config.toml
encoder_norm = "batchnorm"
encoder_stem = "single"
text_encoder_causal = true
text_encoder_head_dim = 64
weight_decay = 0.0
Rows from block 8 of the image encoder of a small contrastive image-text model, named by matrix and row number. Rows with one number belong to one channel. Each number is 50 + 15 x the weight over its row's rms, rounded and kept within 0 to 99. All counts start at 0.
Before each channel's rows are labels from the 100 images, of 14848, where the channel reaches its highest value: "top examples" is what is common among them. Only what is clearly more common there than usual is listed. The data: photos with spoken descriptions (Open Images, Localized Narratives). In brackets: how many of the 100.
# convs1: 3x3 conv (encoder.blocks.8.convs.1.weight, 128x128x3x3, each kernel summed), inputs 0-127
# convs2: expand pointwise conv (encoder.blocks.8.convs.2.weight, 512x128x1x1, transposed), outputs 0-127

top examples: text has "wearing" (44); text has "man" (34); text has "woman" (28)
convs1.12:53 48 49 52 43 51 44 37 46 27 61 11 37 25 51 34 54 42 30 48 44 43 14 59 45 42 39 76 78 52 65 41 44 51 25 58 45 53 60 42 53 50 79 40 59 44 18 51 57 56 77 37 29 54 49 54 71 57 59 36 13 68 27 41 76 40 29 40 57 54 43 43 73 40 62 52 54 53 49 48 75 76 39 45 54 40 29 65 59 69 55 23 42 61 78 37 35 57 58 25 52 48 45 39 55 40 31 37 46 23 32 43 57 37 39 41 56 68 70 53 59 31 26 72 66 23 71 42
convs2.12:33 57 62 62 40 65 53 45 46 31 32 46 99 57 47 46 55 33 67 38 78 46 45 42 52 59 53 75 58 80 55 56 70 43 41 73 54 43 24 35 68 57 45 63 52 89 54 62 64 62 61 58 39 74 65 62 50 70 30 48 52 25 26 56 49 50 54 49 64 43 45 43 57 39 53 47 50 72 34 56 23 38 56 50 21 92 68 47 33 51 42 62 63 52 23 29 47 33 51 71 49 36 64 39 50 53 29 53 26 56 53 47 55 76 63 61 18 66 62 19 47 59 50 48 53 45 54 26

top examples: text has "wall" (47); text has "man" (32)
convs1.6:29 47 39 43 63 67 62 42 39 63 59 36 56 48 57 55 45 44 42 49 60 42 42 45 19 37 57 47 47 45 36 46 59 40 52 73 62 06 41 53 41 35 43 12 48 42 71 59 61 50 52 65 56 17 17 57 49 32 10 63 43 54 26 54 40 60 39 54 46 45 34 21 57 00 64 52 50 51 51 35 52 18 23 44 12 41 36 47 32 46 55 51 17 69 33 54 57 49 46 39 46 46 38 33 36 37 57 42 45 74 63 64 44 47 72 62 54 23 38 49 56 59 46 54 65 51 39 54
convs2.6:74 49 50 61 73 48 48 57 47 49 56 43 38 39 42 38 31 45 27 43 36 80 48 38 56 68 48 31 53 40 66 42 44 51 61 37 38 68 45 41 63 52 50 69 29 23 48 50 66 34 66 64 26 46 28 38 62 67 35 49 47 58 36 66 45 73 52 71 42 44 51 42 37 39 24 58 41 60 60 88 63 60 43 44 47 48 31 64 75 47 50 48 99 44 23 33 70 64 75 38 59 10 20 34 65 80 48 48 36 27 44 37 60 41 65 40 66 65 35 57 60 44 49 50 61 76 18 51

top examples: text has "trees" (76); text has "sky" (71); text has "plants" (30); text has "buildings" (28)
convs1.50:87 45 64 68 54 63 71 43 58 41 61 73 57 48 40 40 54 81 46 60 62 63 61 47 52 48 67 57 60 45 57 32 71 52 54 55 71 34 31 70 49 60 52 43 69 45 48 64 63 50 67 45 40 15 40 56 78 19 29 64 38 55 31 47 42 65 44 51 78 45 60 71 73 44 45 62 58 44 65 73 47 43 69 38 34 55 57 67 50 69 64 58 52 52 71 42 57 22 49 44 45 52 68 66 43 19 27 59 59 48 67 52 66 39 06 60 70 20 32 59 74 65 63 59 54 72 72 63
convs2.50:40 47 21 44 26 47 48 43 57 33 56 40 23 60 30 24 44 19 47 48 62 61 52 40 66 44 23 52 48 40 76 72 61 61 54 47 53 38 37 74 56 53 62 57 36 40 62 68 51 50 56 36 24 53 40 66 50 49 73 48 66 53 60 29 62 33 64 38 45 52 72 38 65 61 43 60 47 61 42 67 36 47 33 31 59 31 57 58 58 31 13 77 50 40 39 43 39 45 39 84 53 76 69 48 39 41 62 44 50 62 57 68 20 45 48 39 50 22 49 59 76 42 50 49 45 43 48 34

top examples: text has "people" (63); text has "sitting" (40); text has "holding" (36); text has "table" (32)
convs1.41:21 56 51 39 40 41 24 50 71 48 28 62 32 28 42 48 57 30 47 66 55 50 42 51 55 44 24 55 41 67 18 45 31 34 66 38 41 52 67 42 52 02 31 51 48 21 41 68 31 22 62 25 52 49 55 40 56 31 53 32 40 37 38 45 44 54 49 44 39 32 46 27 65 49 47 28 57 23 51 68 65 31 48 55 54 57 63 47 52 48 26 49 60 50 11 33 29 21 40 48 43 39 58 59 34 34 55 47 50 26 72 41 43 39 43 55 72 32 41 44 57 48 53 23 27 38 16 60
convs2.41:36 69 57 34 18 52 11 56 44 58 68 55 34 54 36 59 27 50 36 58 59 56 43 76 49 67 35 44 37 28 60 34 65 55 63 44 37 44 63 58 51 57 36 42 46 38 41 65 77 45 44 25 79 44 71 40 52 75 41 41 55 65 71 16 50 46 57 28 70 52 55 17 59 33 70 31 57 50 64 30 68 70 37 47 34 52 56 62 25 35 28 58 41 32 74 63 61 52 52 50 32 57 72 37 72 26 54 66 66 68 44 55 29 60 57 37 45 39 39 33 15 50 53 56 57 57 39 68

top examples: text has "trees" (67)
convs1.34:60 65 55 51 49 52 45 69 28 60 63 52 41 31 36 67 40 24 56 41 58 59 32 83 32 72 44 53 53 35 48 65 45 57 15 57 51 65 66 58 77 50 70 67 71 79 51 48 66 61 39 61 20 65 67 40 56 63 66 65 51 54 64 52 83 59 68 45 48 65 41 46 45 63 63 35 36 70 62 16 59 73 55 56 63 38 48 71 67 45 86 63 62 49 57 73 66 71 84 66 47 57 53 39 57 55 82 58 51 40 52 53 71 47 56 40 51 56 48 31 41 49 61 91 47 66 52 55
convs2.34:31 77 61 53 40 60 68 46 69 24 69 65 55 47 47 55 27 79 48 57 38 41 40 84 45 24 68 55 67 61 45 29 62 66 37 52 59 58 58 70 83 68 76 66 42 45 67 62 39 44 52 58 22 67 56 46 26 62 46 67 28 64 41 45 36 65 46 49 43 59 41 67 43 46 44 45 70 54 90 54 65 76 55 63 52 48 40 33 49 63 71 50 55 57 38 49 48 31 62 15 63 54 39 70 27 26 49 44 70 55 60 67 64 45 54 39 50 23 49 61 49 71 44 36 40 58 49 48

top examples: text has "wall" (42)
convs1.110:63 54 47 66 48 49 50 36 45 49 56 54 42 47 55 55 48 58 56 55 45 46 61 30 53 59 49 49 55 47 63 56 47 50 48 39 54 00 37 53 64 55 61 27 56 53 59 54 49 53 40 56 54 00 23 54 50 45 00 64 66 52 43 55 38 32 55 61 59 53 44 55 50 07 54 52 51 55 53 52 56 52 54 50 00 52 49 54 44 62 55 57 00 52 53 56 52 47 54 39 52 59 51 50 57 46 50 49 64 49 53 43 56 53 39 30 46 58 50 62 49 52 52 49 61 54 56 52
convs2.110:27 65 53 80 58 40 63 47 57 37 60 65 43 19 56 62 43 67 39 65 64 71 32 69 39 55 69 54 62 48 57 57 71 40 35 40 60 47 43 39 77 72 59 67 45 36 65 55 54 41 70 75 40 59 43 68 48 46 46 73 45 47 45 41 60 70 52 54 26 53 66 50 46 60 55 70 00 76 64 60 32 45 38 64 49 34 53 50 64 51 65 30 66 42 34 33 56 41 62 37 58 56 24 21 34 51 61 42 56 50 56 68 63 44 50 33 69 38 43 63 57 67 26 40 41 56 43 66

top examples: text has "wearing" (32); text has "woman" (31)
convs1.52:84 64 48 41 32 44 32 55 43 83 65 54 75 27 56 58 51 54 16 55 51 76 35 71 41 54 62 35 66 48 62 32 60 66 49 63 41 43 53 46 21 56 49 45 53 60 22 50 66 37 52 51 50 47 39 39 49 53 42 56 32 49 65 51 79 61 16 33 40 43 54 46 41 49 75 53 22 52 24 42 64 52 19 28 43 49 61 58 53 54 52 53 49 48 59 55 63 51 57 72 57 45 33 59 55 27 77 24 36 29 68 49 31 56 39 61 88 55 37 68 56 40 37 89 66 65 45 72
convs2.52:79 48 49 65 51 99 73 50 46 41 40 69 56 60 35 43 76 41 49 64 59 53 27 36 60 45 36 37 71 42 44 62 60 65 35 22 25 84 50 51 59 64 27 62 22 53 70 63 64 39 42 40 51 71 78 44 36 53 70 68 58 81 45 51 68 48 20 64 68 39 60 70 18 27 41 69 47 68 42 67 47 34 34 46 14 71 76 34 54 62 45 27 78 53 40 38 62 45 45 19 46 55 64 10 41 35 40 76 57 26 37 45 53 31 42 59 37 57 39 68 65 70 47 69 42 42 42 57

top examples: text has "wall" (40)
convs1.11:70 60 66 27 37 59 53 53 50 37 54 48 34 51 60 44 51 56 54 61 69 50 18 52 36 49 51 56 64 50 51 56 46 40 63 62 36 40 54 29 43 54 52 32 59 65 34 47 44 33 63 40 38 45 14 53 39 03 41 50 18 54 28 47 39 62 46 46 21 09 66 62 42 29 57 37 50 46 46 49 37 57 36 39 45 54 36 42 50 30 00 49 36 60 49 61 37 00 67 35 11 47 37 48 44 49 42 53 45 43 63 58 25 56 35 54 57 44 38 46 52 31 46 47 49 37 48 63
convs2.11:40 60 48 57 43 51 80 27 80 34 62 55 46 31 71 38 22 67 40 51 41 53 42 58 47 56 65 50 40 36 58 41 77 41 66 57 55 63 59 46 36 63 48 57 67 19 54 44 59 49 42 74 61 36 33 64 31 69 94 61 58 55 82 47 51 58 48 50 43 42 57 57 42 51 56 81 38 52 42 34 72 49 31 29 35 28 52 46 73 63 67 35 42 49 61 40 56 55 49 64 42 70 30 55 32 35 57 40 62 64 48 73 89 41 31 43 57 43 55 56 62 50 61 51 42 57 40 48

top examples: text has "wall" (48); text has "table" (41); text has "sitting" (34); text has "chairs" (25)
convs1.44:62 50 85 41 40 56 70 46 45 48 74 45 43 70 60 62 38 68 35 83 32 32 32 34 55 28 52 72 76 53 55 31 57 39 46 68 42 28 24 60 47 37 63 36 69 46 41 26 57 55 75 49 33 38 23 71 58 43 28 45 44 35 41 57 37 52 56 60 35 24 64 32 58 31 48 42 40 58 55 51 48 27 56 55 29 48 59 70 40 51 59 47 22 51 19 54 63 61 38 43 37 27 46 29 22 08 58 38 42 64 38 54 60 57 37 58 54 24 66 49 56 63 55 47 68 52 15 39
convs2.44:58 38 54 51 83 63 35 56 70 72 36 46 48 63 64 28 43 47 76 60 45 19 34 70 50 55 62 42 31 55 47 92 54 47 42 23 38 45 76 39 51 31 49 64 69 63 58 49 65 62 48 53 48 38 56 55 48 46 47 51 35 49 43 74 42 57 52 59 32 71 24 32 47 59 46 57 75 49 52 62 31 53 43 77 48 60 29 80 34 22 41 66 35 56 36 57 62 49 43 59 40 64 49 71 70 38 39 72 24 48 45 54 63 24 59 44 42 67 22 41 26 63 16 71 77 30 50 63

top examples: text has "wall" (45); text has "lights" (34); text has "table" (31)
convs1.119:51 55 59 53 48 52 42 09 45 57 58 62 52 79 76 56 45 68 35 53 45 49 78 17 40 50 56 46 48 52 71 57 61 48 43 57 52 19 42 76 50 60 56 02 57 55 53 51 53 39 49 46 50 22 12 48 40 32 19 60 64 52 23 85 37 75 74 43 61 54 50 64 28 14 56 53 50 45 48 43 53 40 60 52 20 52 53 57 41 72 63 57 16 57 53 49 58 41 70 46 66 69 62 60 44 25 53 43 75 53 65 64 65 52 35 57 37 45 40 49 53 58 57 65 31 57 53 55
convs2.119:03 27 34 56 35 74 45 37 31 75 31 64 45 52 42 16 27 48 82 64 72 23 16 99 44 54 47 56 66 55 69 59 67 62 46 47 66 40 92 63 60 59 78 45 39 56 68 59 31 32 50 43 19 58 54 63 51 66 31 74 25 55 43 45 44 69 55 52 44 52 45 63 57 60 52 50 31 65 77 68 50 68 32 51 32 65 48 76 68 52 53 52 45 34 66 35 65 47 64 56 51 65 40 55 42 52 70 69 42 57 49 85 41 20 54 48 72 31 44 68 55 48 47 52 47 65 40 81

top examples: text has "wearing" (30)
convs1.87:55 44 42 53 53 46 43 25 53 61 52 40 49 52 36 58 48 54 54 47 51 51 45 29 59 53 57 42 60 50 61 52 56 52 44 43 50 00 60 49 62 53 48 17 41 51 49 53 52 48 46 50 42 00 24 41 47 50 00 50 43 42 30 46 48 43 39 53 54 47 46 47 58 04 49 53 50 45 39 52 57 36 49 54 00 47 53 41 40 55 46 49 00 43 46 55 49 46 53 50 57 63 35 45 62 58 47 45 66 45 52 51 47 38 53 42 58 61 44 60 49 45 37 51 52 49 46 46
convs2.87:38 29 93 55 67 69 53 44 38 51 56 51 86 15 61 42 55 39 62 44 47 51 42 74 45 55 56 57 63 74 56 53 66 38 66 48 51 58 45 49 64 69 61 57 57 45 29 60 64 55 62 89 40 63 52 49 25 38 20 74 47 27 47 73 47 85 57 54 43 54 50 46 43 38 45 39 50 53 41 50 55 47 43 49 52 62 61 63 59 74 63 45 43 36 58 36 72 47 37 41 49 45 40 37 50 65 49 21 31 68 52 65 67 50 56 24 35 13 54 59 54 48 78 32 69 55 41 66

top examples: text has "people" (45)
convs1.102:44 26 68 39 33 52 34 52 35 72 47 57 52 43 61 49 36 65 05 47 67 40 41 66 47 64 56 26 43 79 59 65 68 40 41 44 62 47 51 76 24 67 44 43 67 89 49 48 61 45 17 71 25 46 49 47 46 60 45 49 33 61 45 53 73 59 69 17 58 60 59 59 16 39 56 56 44 46 46 42 63 59 38 24 49 33 29 53 63 61 61 40 40 62 22 50 64 50 57 33 55 41 39 58 53 46 52 46 39 52 71 61 58 49 64 32 68 49 49 21 48 61 46 91 66 50 26 77
convs2.102:41 39 21 64 41 99 70 51 23 59 29 58 46 68 34 20 42 36 34 58 53 50 33 53 47 62 56 48 56 35 55 61 68 76 22 44 39 69 57 57 75 46 39 68 19 27 61 42 61 23 41 32 40 59 60 61 39 66 72 56 30 72 45 47 44 60 47 66 79 42 44 74 29 31 33 57 55 71 76 69 62 66 34 29 38 52 59 50 50 62 48 46 81 56 60 34 56 25 53 31 56 52 62 44 58 61 27 61 43 49 43 61 33 27 48 63 70 43 34 66 64 25 56 57 48 51 41 72