Weights of a small contrastive image-text model: 12700 steps.
Rows from block 8 of the image encoder of a small contrastive image-text model, named by matrix and row number. Rows with one number belong to one channel. Each number is 128 + 24 x the weight over its row's rms, rounded and kept within 0 to 255. All counts start at 0. Numbers have three digits each.
After each channel's rows are labels from the 100 images, of 14848, where the channel reaches its highest value: "responds to" is what is common among them. Only what is clearly more common there than usual is listed. The data: photos with spoken descriptions (Open Images, Localized Narratives).
# convs1: 3x3 conv (encoder.blocks.8.convs.1.weight, 128x128x3x3, each kernel summed), inputs 0-127
# convs2: expand pointwise conv (encoder.blocks.8.convs.2.weight, 512x128x1x1, transposed), outputs 0-127

convs1.53:145136164141085150139130121178147105131117136126115166126179158124128139085122130191169060143090144101140147131121116140148140094139160154119101137108171134102104117145134112137128097114123174133144105154149097153111118138163110119123150118101100132132135109126139099143151117151166134152113128141120122105128086100050136103122099108160160140099096154126149139161151136143154133133108
convs2.53:176100127124134118079151118111128132129107151135144137176101134143140118140102108140111137151167126105130147168127090112116121131112119115129137145176212117111119130064071107129124137123143144142106184114147153075138157177129122147120116127129121139153121165107140135092115095098170095161128152164107087124159158182119169115114126117153138141105114148157167111153102178141128132125098
responds to: text has "grass"

convs1.51:122114085158162108095155117141108126134136153061125126124124115108150153132133133145130151115134131132102125140129163118051127142136093128105136143114147137131125133140111125127132151132144162145131166130151134126108083136159126112111127121149059161064124124122051099103143127147114138110130111111123098105129106134173118068114147149130173132122164070137126134125093129097110139144101
convs2.51:150185134148124138129143145114125158132104095154107148082124112137126106102109140141142121096121138154135138145118125106133130115086129074137075109132158162163156121128079187178137134126100088077149146122120156145157155163137119185158140138146128180164131082161121124152139108104133146131083129102095090157114126115110112117149161095132125162163151137116113134134136118088120099124132
responds to: text has "flowers"

convs1.21:127090166102137114106174124087110133154102117112112088101115137108138144128096111075119122093120136097082116147112094138107136124181144101149084086088087109133096149129109159101104150115172084153103094123128126102128126152165110134096098131127120124117107129110110104166115108146148073096098139096133154109105134104124127128105143113123113108121106127108114117117129104132109109069138
convs2.21:159107180169129102135116094149134081172134139140115113132085128113125123149138096089116145120115120118147107089130101112106084111113133156094110119148130123133121149116154112118095147128109158106132159132109116126135124142123069153120125095120108130114111139114123120111097107123124148155115158093124111112156159148199117126122142101095137141133119090180127106109115138163152110115138
responds to: text has "wall"

convs1.118:137135117163112131104135136147113154124099133119097131073118126094136135105150118165194130104155129101131135133114156157119084175094142137114087133081151129115127100104137098111134162147117144130142190123152107153088145084154117110097148157149094158139120130131125106126137133112153065120110110111115122103150123120073157106143118130140171132120102150139135130105110157117139107065136
convs2.118:143138117182188123125163131136105143137155089158094136104166104133109132120146130111124105148113142138077102125141113120162093134115085117129169160092141137135130135101126129155141113156101173132135139091122149165108105110122128103166150176145133110150082157173092137102113107143071124118143150145113122152133088150112126137142146129122135102137124154137103157110145090124130148101126
responds to: text has "people"; text has "standing"; text has "wall"; text has "sitting"

convs1.101:152151149125140171159067131145139127131139095170130118148116143144150045108166112148142115130109122131169150120097051130131142135086146147170128118152126141158102091134176127120129140113111123086103115140136143116171137097110132146125133128094183143162107129137159154115117130078150167134121155140137142134113118109122119146121143117126125116142085142110121125122168138159156121162148
convs2.101:130108127168122162179106200106130114130123101135158133087142158162077078091102169151138136157145131141160148148108128156144162127118132147146135082118123128151119104184078144142158124131109117093140135146115119151188123140117165140127121087126140100125129086114140137168132089101069149106114112121152120183110119096154173088110149120161176121117136139092158155117150119118135102129104
responds to: text has "buildings"

convs1.106:144099133159145143139089119141148104153106032159127149127133139150115100137170151088162152124110157154110121145168098130129118168105156156131135142133094132079172131133118134160143135078081094114105103140121147130116120130157138103146075113126133150131160125133153136114127137125132134139134104088167097131112118136137163117144164118152103084144125120116118171106112100085134125129139
convs2.106:144169119122127127107084153121187155108093139113092151114143137157114187139114170162135165095099135097121192155127133134129132137138133104139204112143145099137122071120129160105157146119162146132166141132113132153148104137132156084116164182122200154096153138096151189169151121138124112148132154127127131137124112086127159070142142135116152168158078145083181117106092118080104137114134
responds to: text has "grass"; text has "trees"; text has "ground"

convs1.103:097097113110120112105140142140106151094101112132135086107130113139111134145079097098090175072108097114151125106137135124126077106134114052135163102091110088157132139129131103130121104118123095115131096130097110101109145139122109139091124147122096093127138137164127121118090146149119081116113101110133122121142145097100138123139110180093086130123128157090105139152133139107107126083156
convs2.103:113124145130081138122143105116175136102128137152114114102145127135128172084165131099136082139156138125164117121114161142120126127112095093115137168151149096154109151099117143141146149138158096133129131097154172135093145101158110143151135101145119134077134140139144086117087118129108167146150154119130116155143143147098137143093139124157130163153103172148104142074126130144147104096147
responds to: text has "people"; text has "sitting"; text has "table"

convs1.20:144107140147107145143141125074122100123116170114090163074127133055071136110156130163154132119169131095146121145107118153119114135122157147113086129132135163100104116127151135117122078159148140134132197111133117134115088115126119145106138130127118160117115095098123130122147084118119078128125146127104114074110102108109115146098140134134161149141111147114147105118133125124171126080154
convs2.20:094143113211146162142138136151083130085120112113096108080167112126114138122156119104112115138121162150077093107115155103165070136130092096156114134102113125118148103150099135150112099164088163119139126127120112117154126122140129145175185138135157102106126117110122119096100133135123135144112136135132142162157122161156128155146153129143103123155126168109080160130107071131113131112186
responds to: text has "people"; text has "lights"; text has "sitting"; text has "chairs"

convs1.28:156107140145146130098138098132121135118110113136128127137135147156130128132070131114127119131085158120110138125133142162113143142133092126112161153126131121116129128169137110151109087111142115142151034113137101127185125133094148116128106108126143073085143110149102150139124111142146178132143110115101162175153140128115124149167124152163100123148172151142107108171140116155119186173142
convs2.28:104116088132101139181119153098150174098125094041157121121117157112137117144140152116148103147137195159131115133145113140084096120112089141165144129116093118151096158162139117172131129146142103145131106150140097192122130120123123118142154108128150126126166093143110140149142133108090125103152147164132121139125118121144138146124135156140140115132110126138093155130146124152125147161101
responds to: text has "holding"; text has "two"; text has "sitting"

convs1.46:094141144158159129100106098142106097137100146105090120104165142095098117124057122146138113116152143132110141153108136142109117133109084123122116132121160173105123110139124119123097079095115155126152108129119082057126126102100120100084117113166106120099112082136089122111123085114145100119128127112113140175149115126149095128154129112161129106162148117123096132121121104126148156106079
convs2.46:129141123128151161180117114136146127137134177123138135124138116134106140139113134120103132162121190129139130098119119119081158136115125106128084122123153154142127107140153107132144151122136165199114143126087115117174117157126159106121103124112098126134142109135104158122133118109159127153130115112137123117128129128122156121101098107116149115140090146146120081150121138115144117103125
responds to: text has "wearing"; text has "woman"; text has "smiling"

convs1.10:114164093132136136134123092116130102122158119026059123112061130053094108155087128115140088113152137133138154130138095127129157166125114083125051119123136125156139121146136126136124106133125131112122111115127101128144167129118131123113116116101161125103136075118152127151116089126126119122126122142135140144123081112126127147150146087133125116137125110118125136147136106106112129120123
convs2.10:159098106087137126104170133131122103164143164131101152125089106147160070127132165132136112136147142149167109124130080151137161134154132140136109128134144118110091128131157127129130081153125145107164121117139177104142117166133113109148171107144120127141141125134172123119115129118126129100093104129153094115107119155152161153124179115126122125081126176158099148135135124145142149137116
responds to: text has "sky"; text has "trees"; text has "water"; text has "buildings"

convs1.47:144150126097129109111090107149105126102125113127113129084090133137099097148125140106139124118094139144099069138123132138133047113112119128122112126078099094117112115100162089098117111116093141107145074136110094131123103124111160145097127125123127118160111115124103108066101124125074151122108062126113119125136142132119120127123099098124140101080133140117107128131139117168113081149102
convs2.47:132127152128143138092122095162134100123152119108121075164104110124123141126163106134124141127134095158091137129165100112133113098141133157138094150125131135136160127123108147077151129113054143126111098180171084122106088133127138160125110149151125154091125146119156133100119131107133104124138137069102159132144162132117128184115112139121105144141143124126115102122116089111147069128120
responds to: text has "trees"; text has "sky"; text has "buildings"; text has "building"

convs1.90:141140154153149123091166087127123076135119135142080123108156127086155162130132109125120151120136119124122139124137138133109123161150164159132113144126113133144135151101130139143156167106163115158151166095135157107142097146155123095123092086161160144079139064141145156114177076151153122100147137133137121116121072127143136086115151163129160116136146110127121136111133096143116154118177
convs2.90:134150106109124165135129116146132148123137106102076153151121121091121151124151183167188131142137177149123179172114137144144154138125102099133159110108126139125141145107082140099143102139190118123141112087117152096169121152123151118121167168141193153143159124122116145145157160090185138121121140111101096129115173110100109142134129136166154132144136158124122151128158129085138140151091
responds to: text has "trees"; text has "sky"; text has "grass"

convs1.9:147132119121088154133101123130144071100127126081105136122118143094091119162111144171155123146097135138134153129109120142158166109113100121109091153120173132149105109148153114136105096099106119130146081126135094136118140116127169124127123132098088123113124106102120079124110130121095140166124123120133140093067050124122127102126104074133128127115102132141186135159131099099160128144111
convs2.9:136085144125153126110152129149116086146123156090134097142101107111113103161152082111146144144174146126140117114113098106110088098135130121139128140172175133130145146101103090100134132113071146145113143125189177064124159129121133154131137159104103148110176150117149127064105149126137089141115129117141109125140132199124124138094125123109129132166124137180109129137134121145149113134093
responds to: text has "trees"; text has "sky"; text has "grass"; text has "plants"

convs1.105:096130041144115103119139103146138134129144139091116127129093108117139138163079139109138121156150146151118125134129130133130119139128032108103128149143143151143134128153108143126123138125142164139115135144118141127092111123116146122141125098084026117094127119127113078144158152125117132144157148116151157139129104146119151093163131104130152142134115114148142138155122121126136141142065
convs2.105:141173146143117130137112157067126161143103165144102146083136126159129106160101152141138137120137171116145141123119110132151102163146128059128143086128164143104114108119121147157092112103143101150144146090110159130149112136172112109127133098105107144156112111171127107131152123116105121132089121141122080141087100108081127134135130086144104109095148162171131135159131105131113133109125
responds to: text has "sky"; text has "trees"; text has "water"

convs1.25:162125124118116124113101135135138127131133129139134143144126137135117121131149133120146104144132127128111113123021144127141132126087134150130135124127119136111026086115123124023137123137104132142121116127131129127139143053138130132131123132131126120129023130127129120152121132045116122140121124138129139143121132147134129126147114124122119123126111141139119145133114122150136127123127
convs2.25:114127165155133142163125126100140151155069159131155108131116131161119156110111128131169147134130135101120130130146128128146145127152136123118173140135137210126123134132126144129149120113137156114156138151134115159130121115134150067144127133131136112125120149127128156165173111155115151118162140117094150119087089107116129070091149119151187123108088115079145120168125147110158126088149
responds to: text has "wearing"

convs1.13:087149153127092126119141155134102128091149136153154113150174155146110139147081126129069146103155121082141150128090151139126098078113131119125162110103154090133095097106125114092124096104083121119177130125129073109080148092135114146090137147139129116139089143130120131111094132112156119125102083117080137125117138109085092121097136130139101108136121141122083147149129125112113130118141
convs2.13:111128149104094159116111103109130123137124123159130135125143131120142148146125142149105122121087155136165147099115157135123126111126113133087073186106143178146116148122135151129143139122161093122122133113143130114104141065142120101128094082175128144124133120168151108109184135136108133144117094147136124100089111155146140115131116112155135149144134112136137132067158193118100154123117
responds to: text has "table"

convs1.45:109115109083121120129146132153112135136159158104133147115112135135125137124131147108098126106136129122151104126042173142133124067115128134122128125092134114113044102102127112025120096135128120147157135115150113157094142085139130124101122122154107121123040136119122096098114135081116120135115109133148150127125137123134122146108118127125139153134154144127120136128131124148111116117105
convs2.45:191090133096150166113115118146113113072099095121139129126125138166156093118118158133137105156136121170121144122161109124137113132133093123103118151103140195116126158114148172148120131132160167092144139130152167120097086125111173123136117161181111131144119109138139118129182140147117144124166141170111122106075122144138114113112133118137131122078133144101155149137117165117155154112094
responds to: text has "lights"

convs1.104:130164129141140106087114140127123108147097129145141129126143075109092095142089135132135158137121139138140153136138113140114117174120130085074085136115156112158134126158118138131121085117120116106129103134113119076126153128133136140100120151100157108132130151120165119128120121125159131094142100125155095069070091122129131108094207125121126117120149072113097163140104111078142132128157
convs2.104:130127081096102128129140150118163163093131129128099156080130136136115143114129155135178133165112122139128120145098102178134157139113163132133097132117145111122150098156138158126125105122169090077128160105115163117091138134146159099147103105139125112088152139088104164134147157126164113127088114126122097158140137145143153121149143092122107134123080128110122159152091129135128120090045
responds to: text has "road"; text has "car"; text has "cars"

convs1.111:158105096150144140107161092163097114146121128138070129104087121090112152107121142128130094137159135131165141138133151110113157129158115114087079134087160113129137142161121129123118121124143132138101112130133136157159107145094123124078129052133159113145128084160098153149147115129127115130128105136104142129140085136178090154091149159117108140164123157150113093169108126146152136117160
convs2.111:122151142107133120082130145115135069136151130166103122131127114103127152081120132134089126144101077129143121097155173159119162072151099163145099129168123123158155126075141116095128143132133143132138138097177118140140111097093122113134143107130154124125120100131126112146140145116124145129141098056122115145147172093148154166141107110110131154145144137128129161091114099107132102089107
responds to: text has "trees"; text has "sky"; text has "grass"

convs1.49:058102120129076108113136093153114120104150139063070083067075109096132127143122091121122078097171110119146110102132113118114114150135134103129065096112125121157134122108096134121114122138137123126110147102121128127133142124132100109106122101123151122123127086144157129138128108112119089128105137110141147157146108111096131166151102086111111139147079125125112110113129132117107106095119
convs2.49:178131135083147105125098126149139149092146167156120125108135081164126083131153110166115113115137103132146138187152098155133090198148106128099175106157144139106140134097138123119094092138125158085122130106095113151126103174113128134111123084150094106145149115124153134144120068086098115100096094114109115113108125158149153144115182120119103120069100116121101113151101122098150104139161
responds to: text has "trees"; text has "sky"; text has "water"; text has "buildings"

convs1.48:155118127126129138132108109142140113128148163134118156109137126119114123100133141128163109150128125122133134128026150128123123149098128129133127139130135144120045068137138116028137127123106154133128122125121118125153109066130140126126118111149108105117031116125105107137121122043111120137130113131115120150116113139142121135158143149128129139123128134142117134137126118140150114119121
convs2.48:143143144128173136146117132111123146139083163140129137119106121154110162121116140131156118129116161117138097124125138125141161159145134114108122113101148150085099120119122147119156107126126168128159136173114105131136124147132116085138121170124111098136105116107120193125159122156162150113159138115103126110085098137136152125112133126150167081106105154112123132179116149108136144090131
responds to: text has "wearing"

convs1.40:096104128111134091113117117126107140159120164074116145116150109105106144059130109170113110105055143100082096134139115073087103090132127119089115101118116152086131137123091111145102102169104165126104099120124133123138117131135093106099145134132138106105141122120123127136129117147126115098105107116133084122137130092128100103125138123135121150110140094089140126100082148086123094116101
convs2.40:125150119148101093116136149147134133112117102140111146092117164135126144107125094137147109148049118142161128157119123145131125102109114142121110121137144169156099102138147158125092098144140083092115176104163141141109152168154141138169126091134165110159169121150134132134130140068109137127099121171141117159134127149096124110182178107113134139146144112102131116111127110131130177116151
responds to: text has "grass"; text has "plants"

convs1.36:109131119112128128137110125152129133119130144132135126126128122141124114129118132124111125126124121124141127122025124110118136106072129110136141120121123134134034061123123106025125114125095131105126123127117118129130122043140127126117127121143112127129030130128122111111115132050108127137121121125138123143126140120122124133131145139115109135138144129107119126128126131142136111129118
convs2.36:145083142113161143094114149154134128127079127110151103120130101158134116096170164124099104144136113134143125142155109121152129131146121113076126174124159165122119130123133144110124120134113168115142126163124130103094110109127162122161112146137136095112092119125148109119168156169134133116174148139120126110067107150167104132096140133158123089096120152113129138123130171142183114071111
responds to: text has "wall"; text has "two"

convs1.76:116120109122135140150131138117145128099193125146129168162066143132149087113132129067098110144149101131107114105132106189178128081134118148147143110134124135117132121130150110128120121101133157105176124140140123126164126131075119153145144150093134109142131136118142129110107141129140087141107083160114136152113143126156125150184089101147131116107148085124106142164132126122109118073084
convs2.76:149134111146102146167163092137127108118135113139098119091146145094152108164128135143156106185131138183123145138139076163118115136113086128154099148112132101113145124133130108168120125169134123122148115102143135137139133117130123120115147118133125102125152078162090138156120154124104149076126116143107134146137131126154106085111114178183123089111123163099135194167095160157133140164098
responds to: text has "trees"; text has "people"; text has "buildings"; text has "road"

convs1.15:134027151130105121132119066164149097112170138145094124089138120130117128113111134117145125125086152154129125112164128129103111134129136139127142129145141116120167130147098139152122121131124158110115084113109125139121078142138128091139095038107106117080157078144138137122134118140132144138139142069158132131156082120132165134142101137150129147146123156126139133155142112121116116144136
convs2.15:190168114127124081078119126156129132097121133088119162160111127138126073160122147142110152120126116123125178141144059133137133157163140125136143138145157123105141116102139137086123128143181128120166159079146142114144122135149126091092158119103187143117138158113184141146132107101097112148109116137141116117111123118123142096117132118141130148165134116139173099111105139126122133154110
responds to: text has "trees"; text has "sky"; text has "grass"; text has "water"

convs1.19:118151141078154122105078143119110133150115137124138132151133147140116088112127119122101153131119142141126127111139117110127138077064139131100144118089120090109152100114106069152106093149060112078165123095129098155137134087143128120110122139134144120128151132120128155125051116117137148109111046149153119120125141119146124119115108138155093124118163125104111125128100129131081128143125
convs2.19:128181113115086108132129149141121151091103138087100158137172148120131147110161165127124164119050182110148141119143140123133114130128143129135121153092135123114109106143102182143114154124154097115151141100129129152129098105130137128147134117159153121129113116155154141142188132121096123115134120158146097133117137100124155140204144101152094119103115118165126116133122143151092172102129
responds to: text has "people"; text has "grass"; text has "ground"; text has "playing"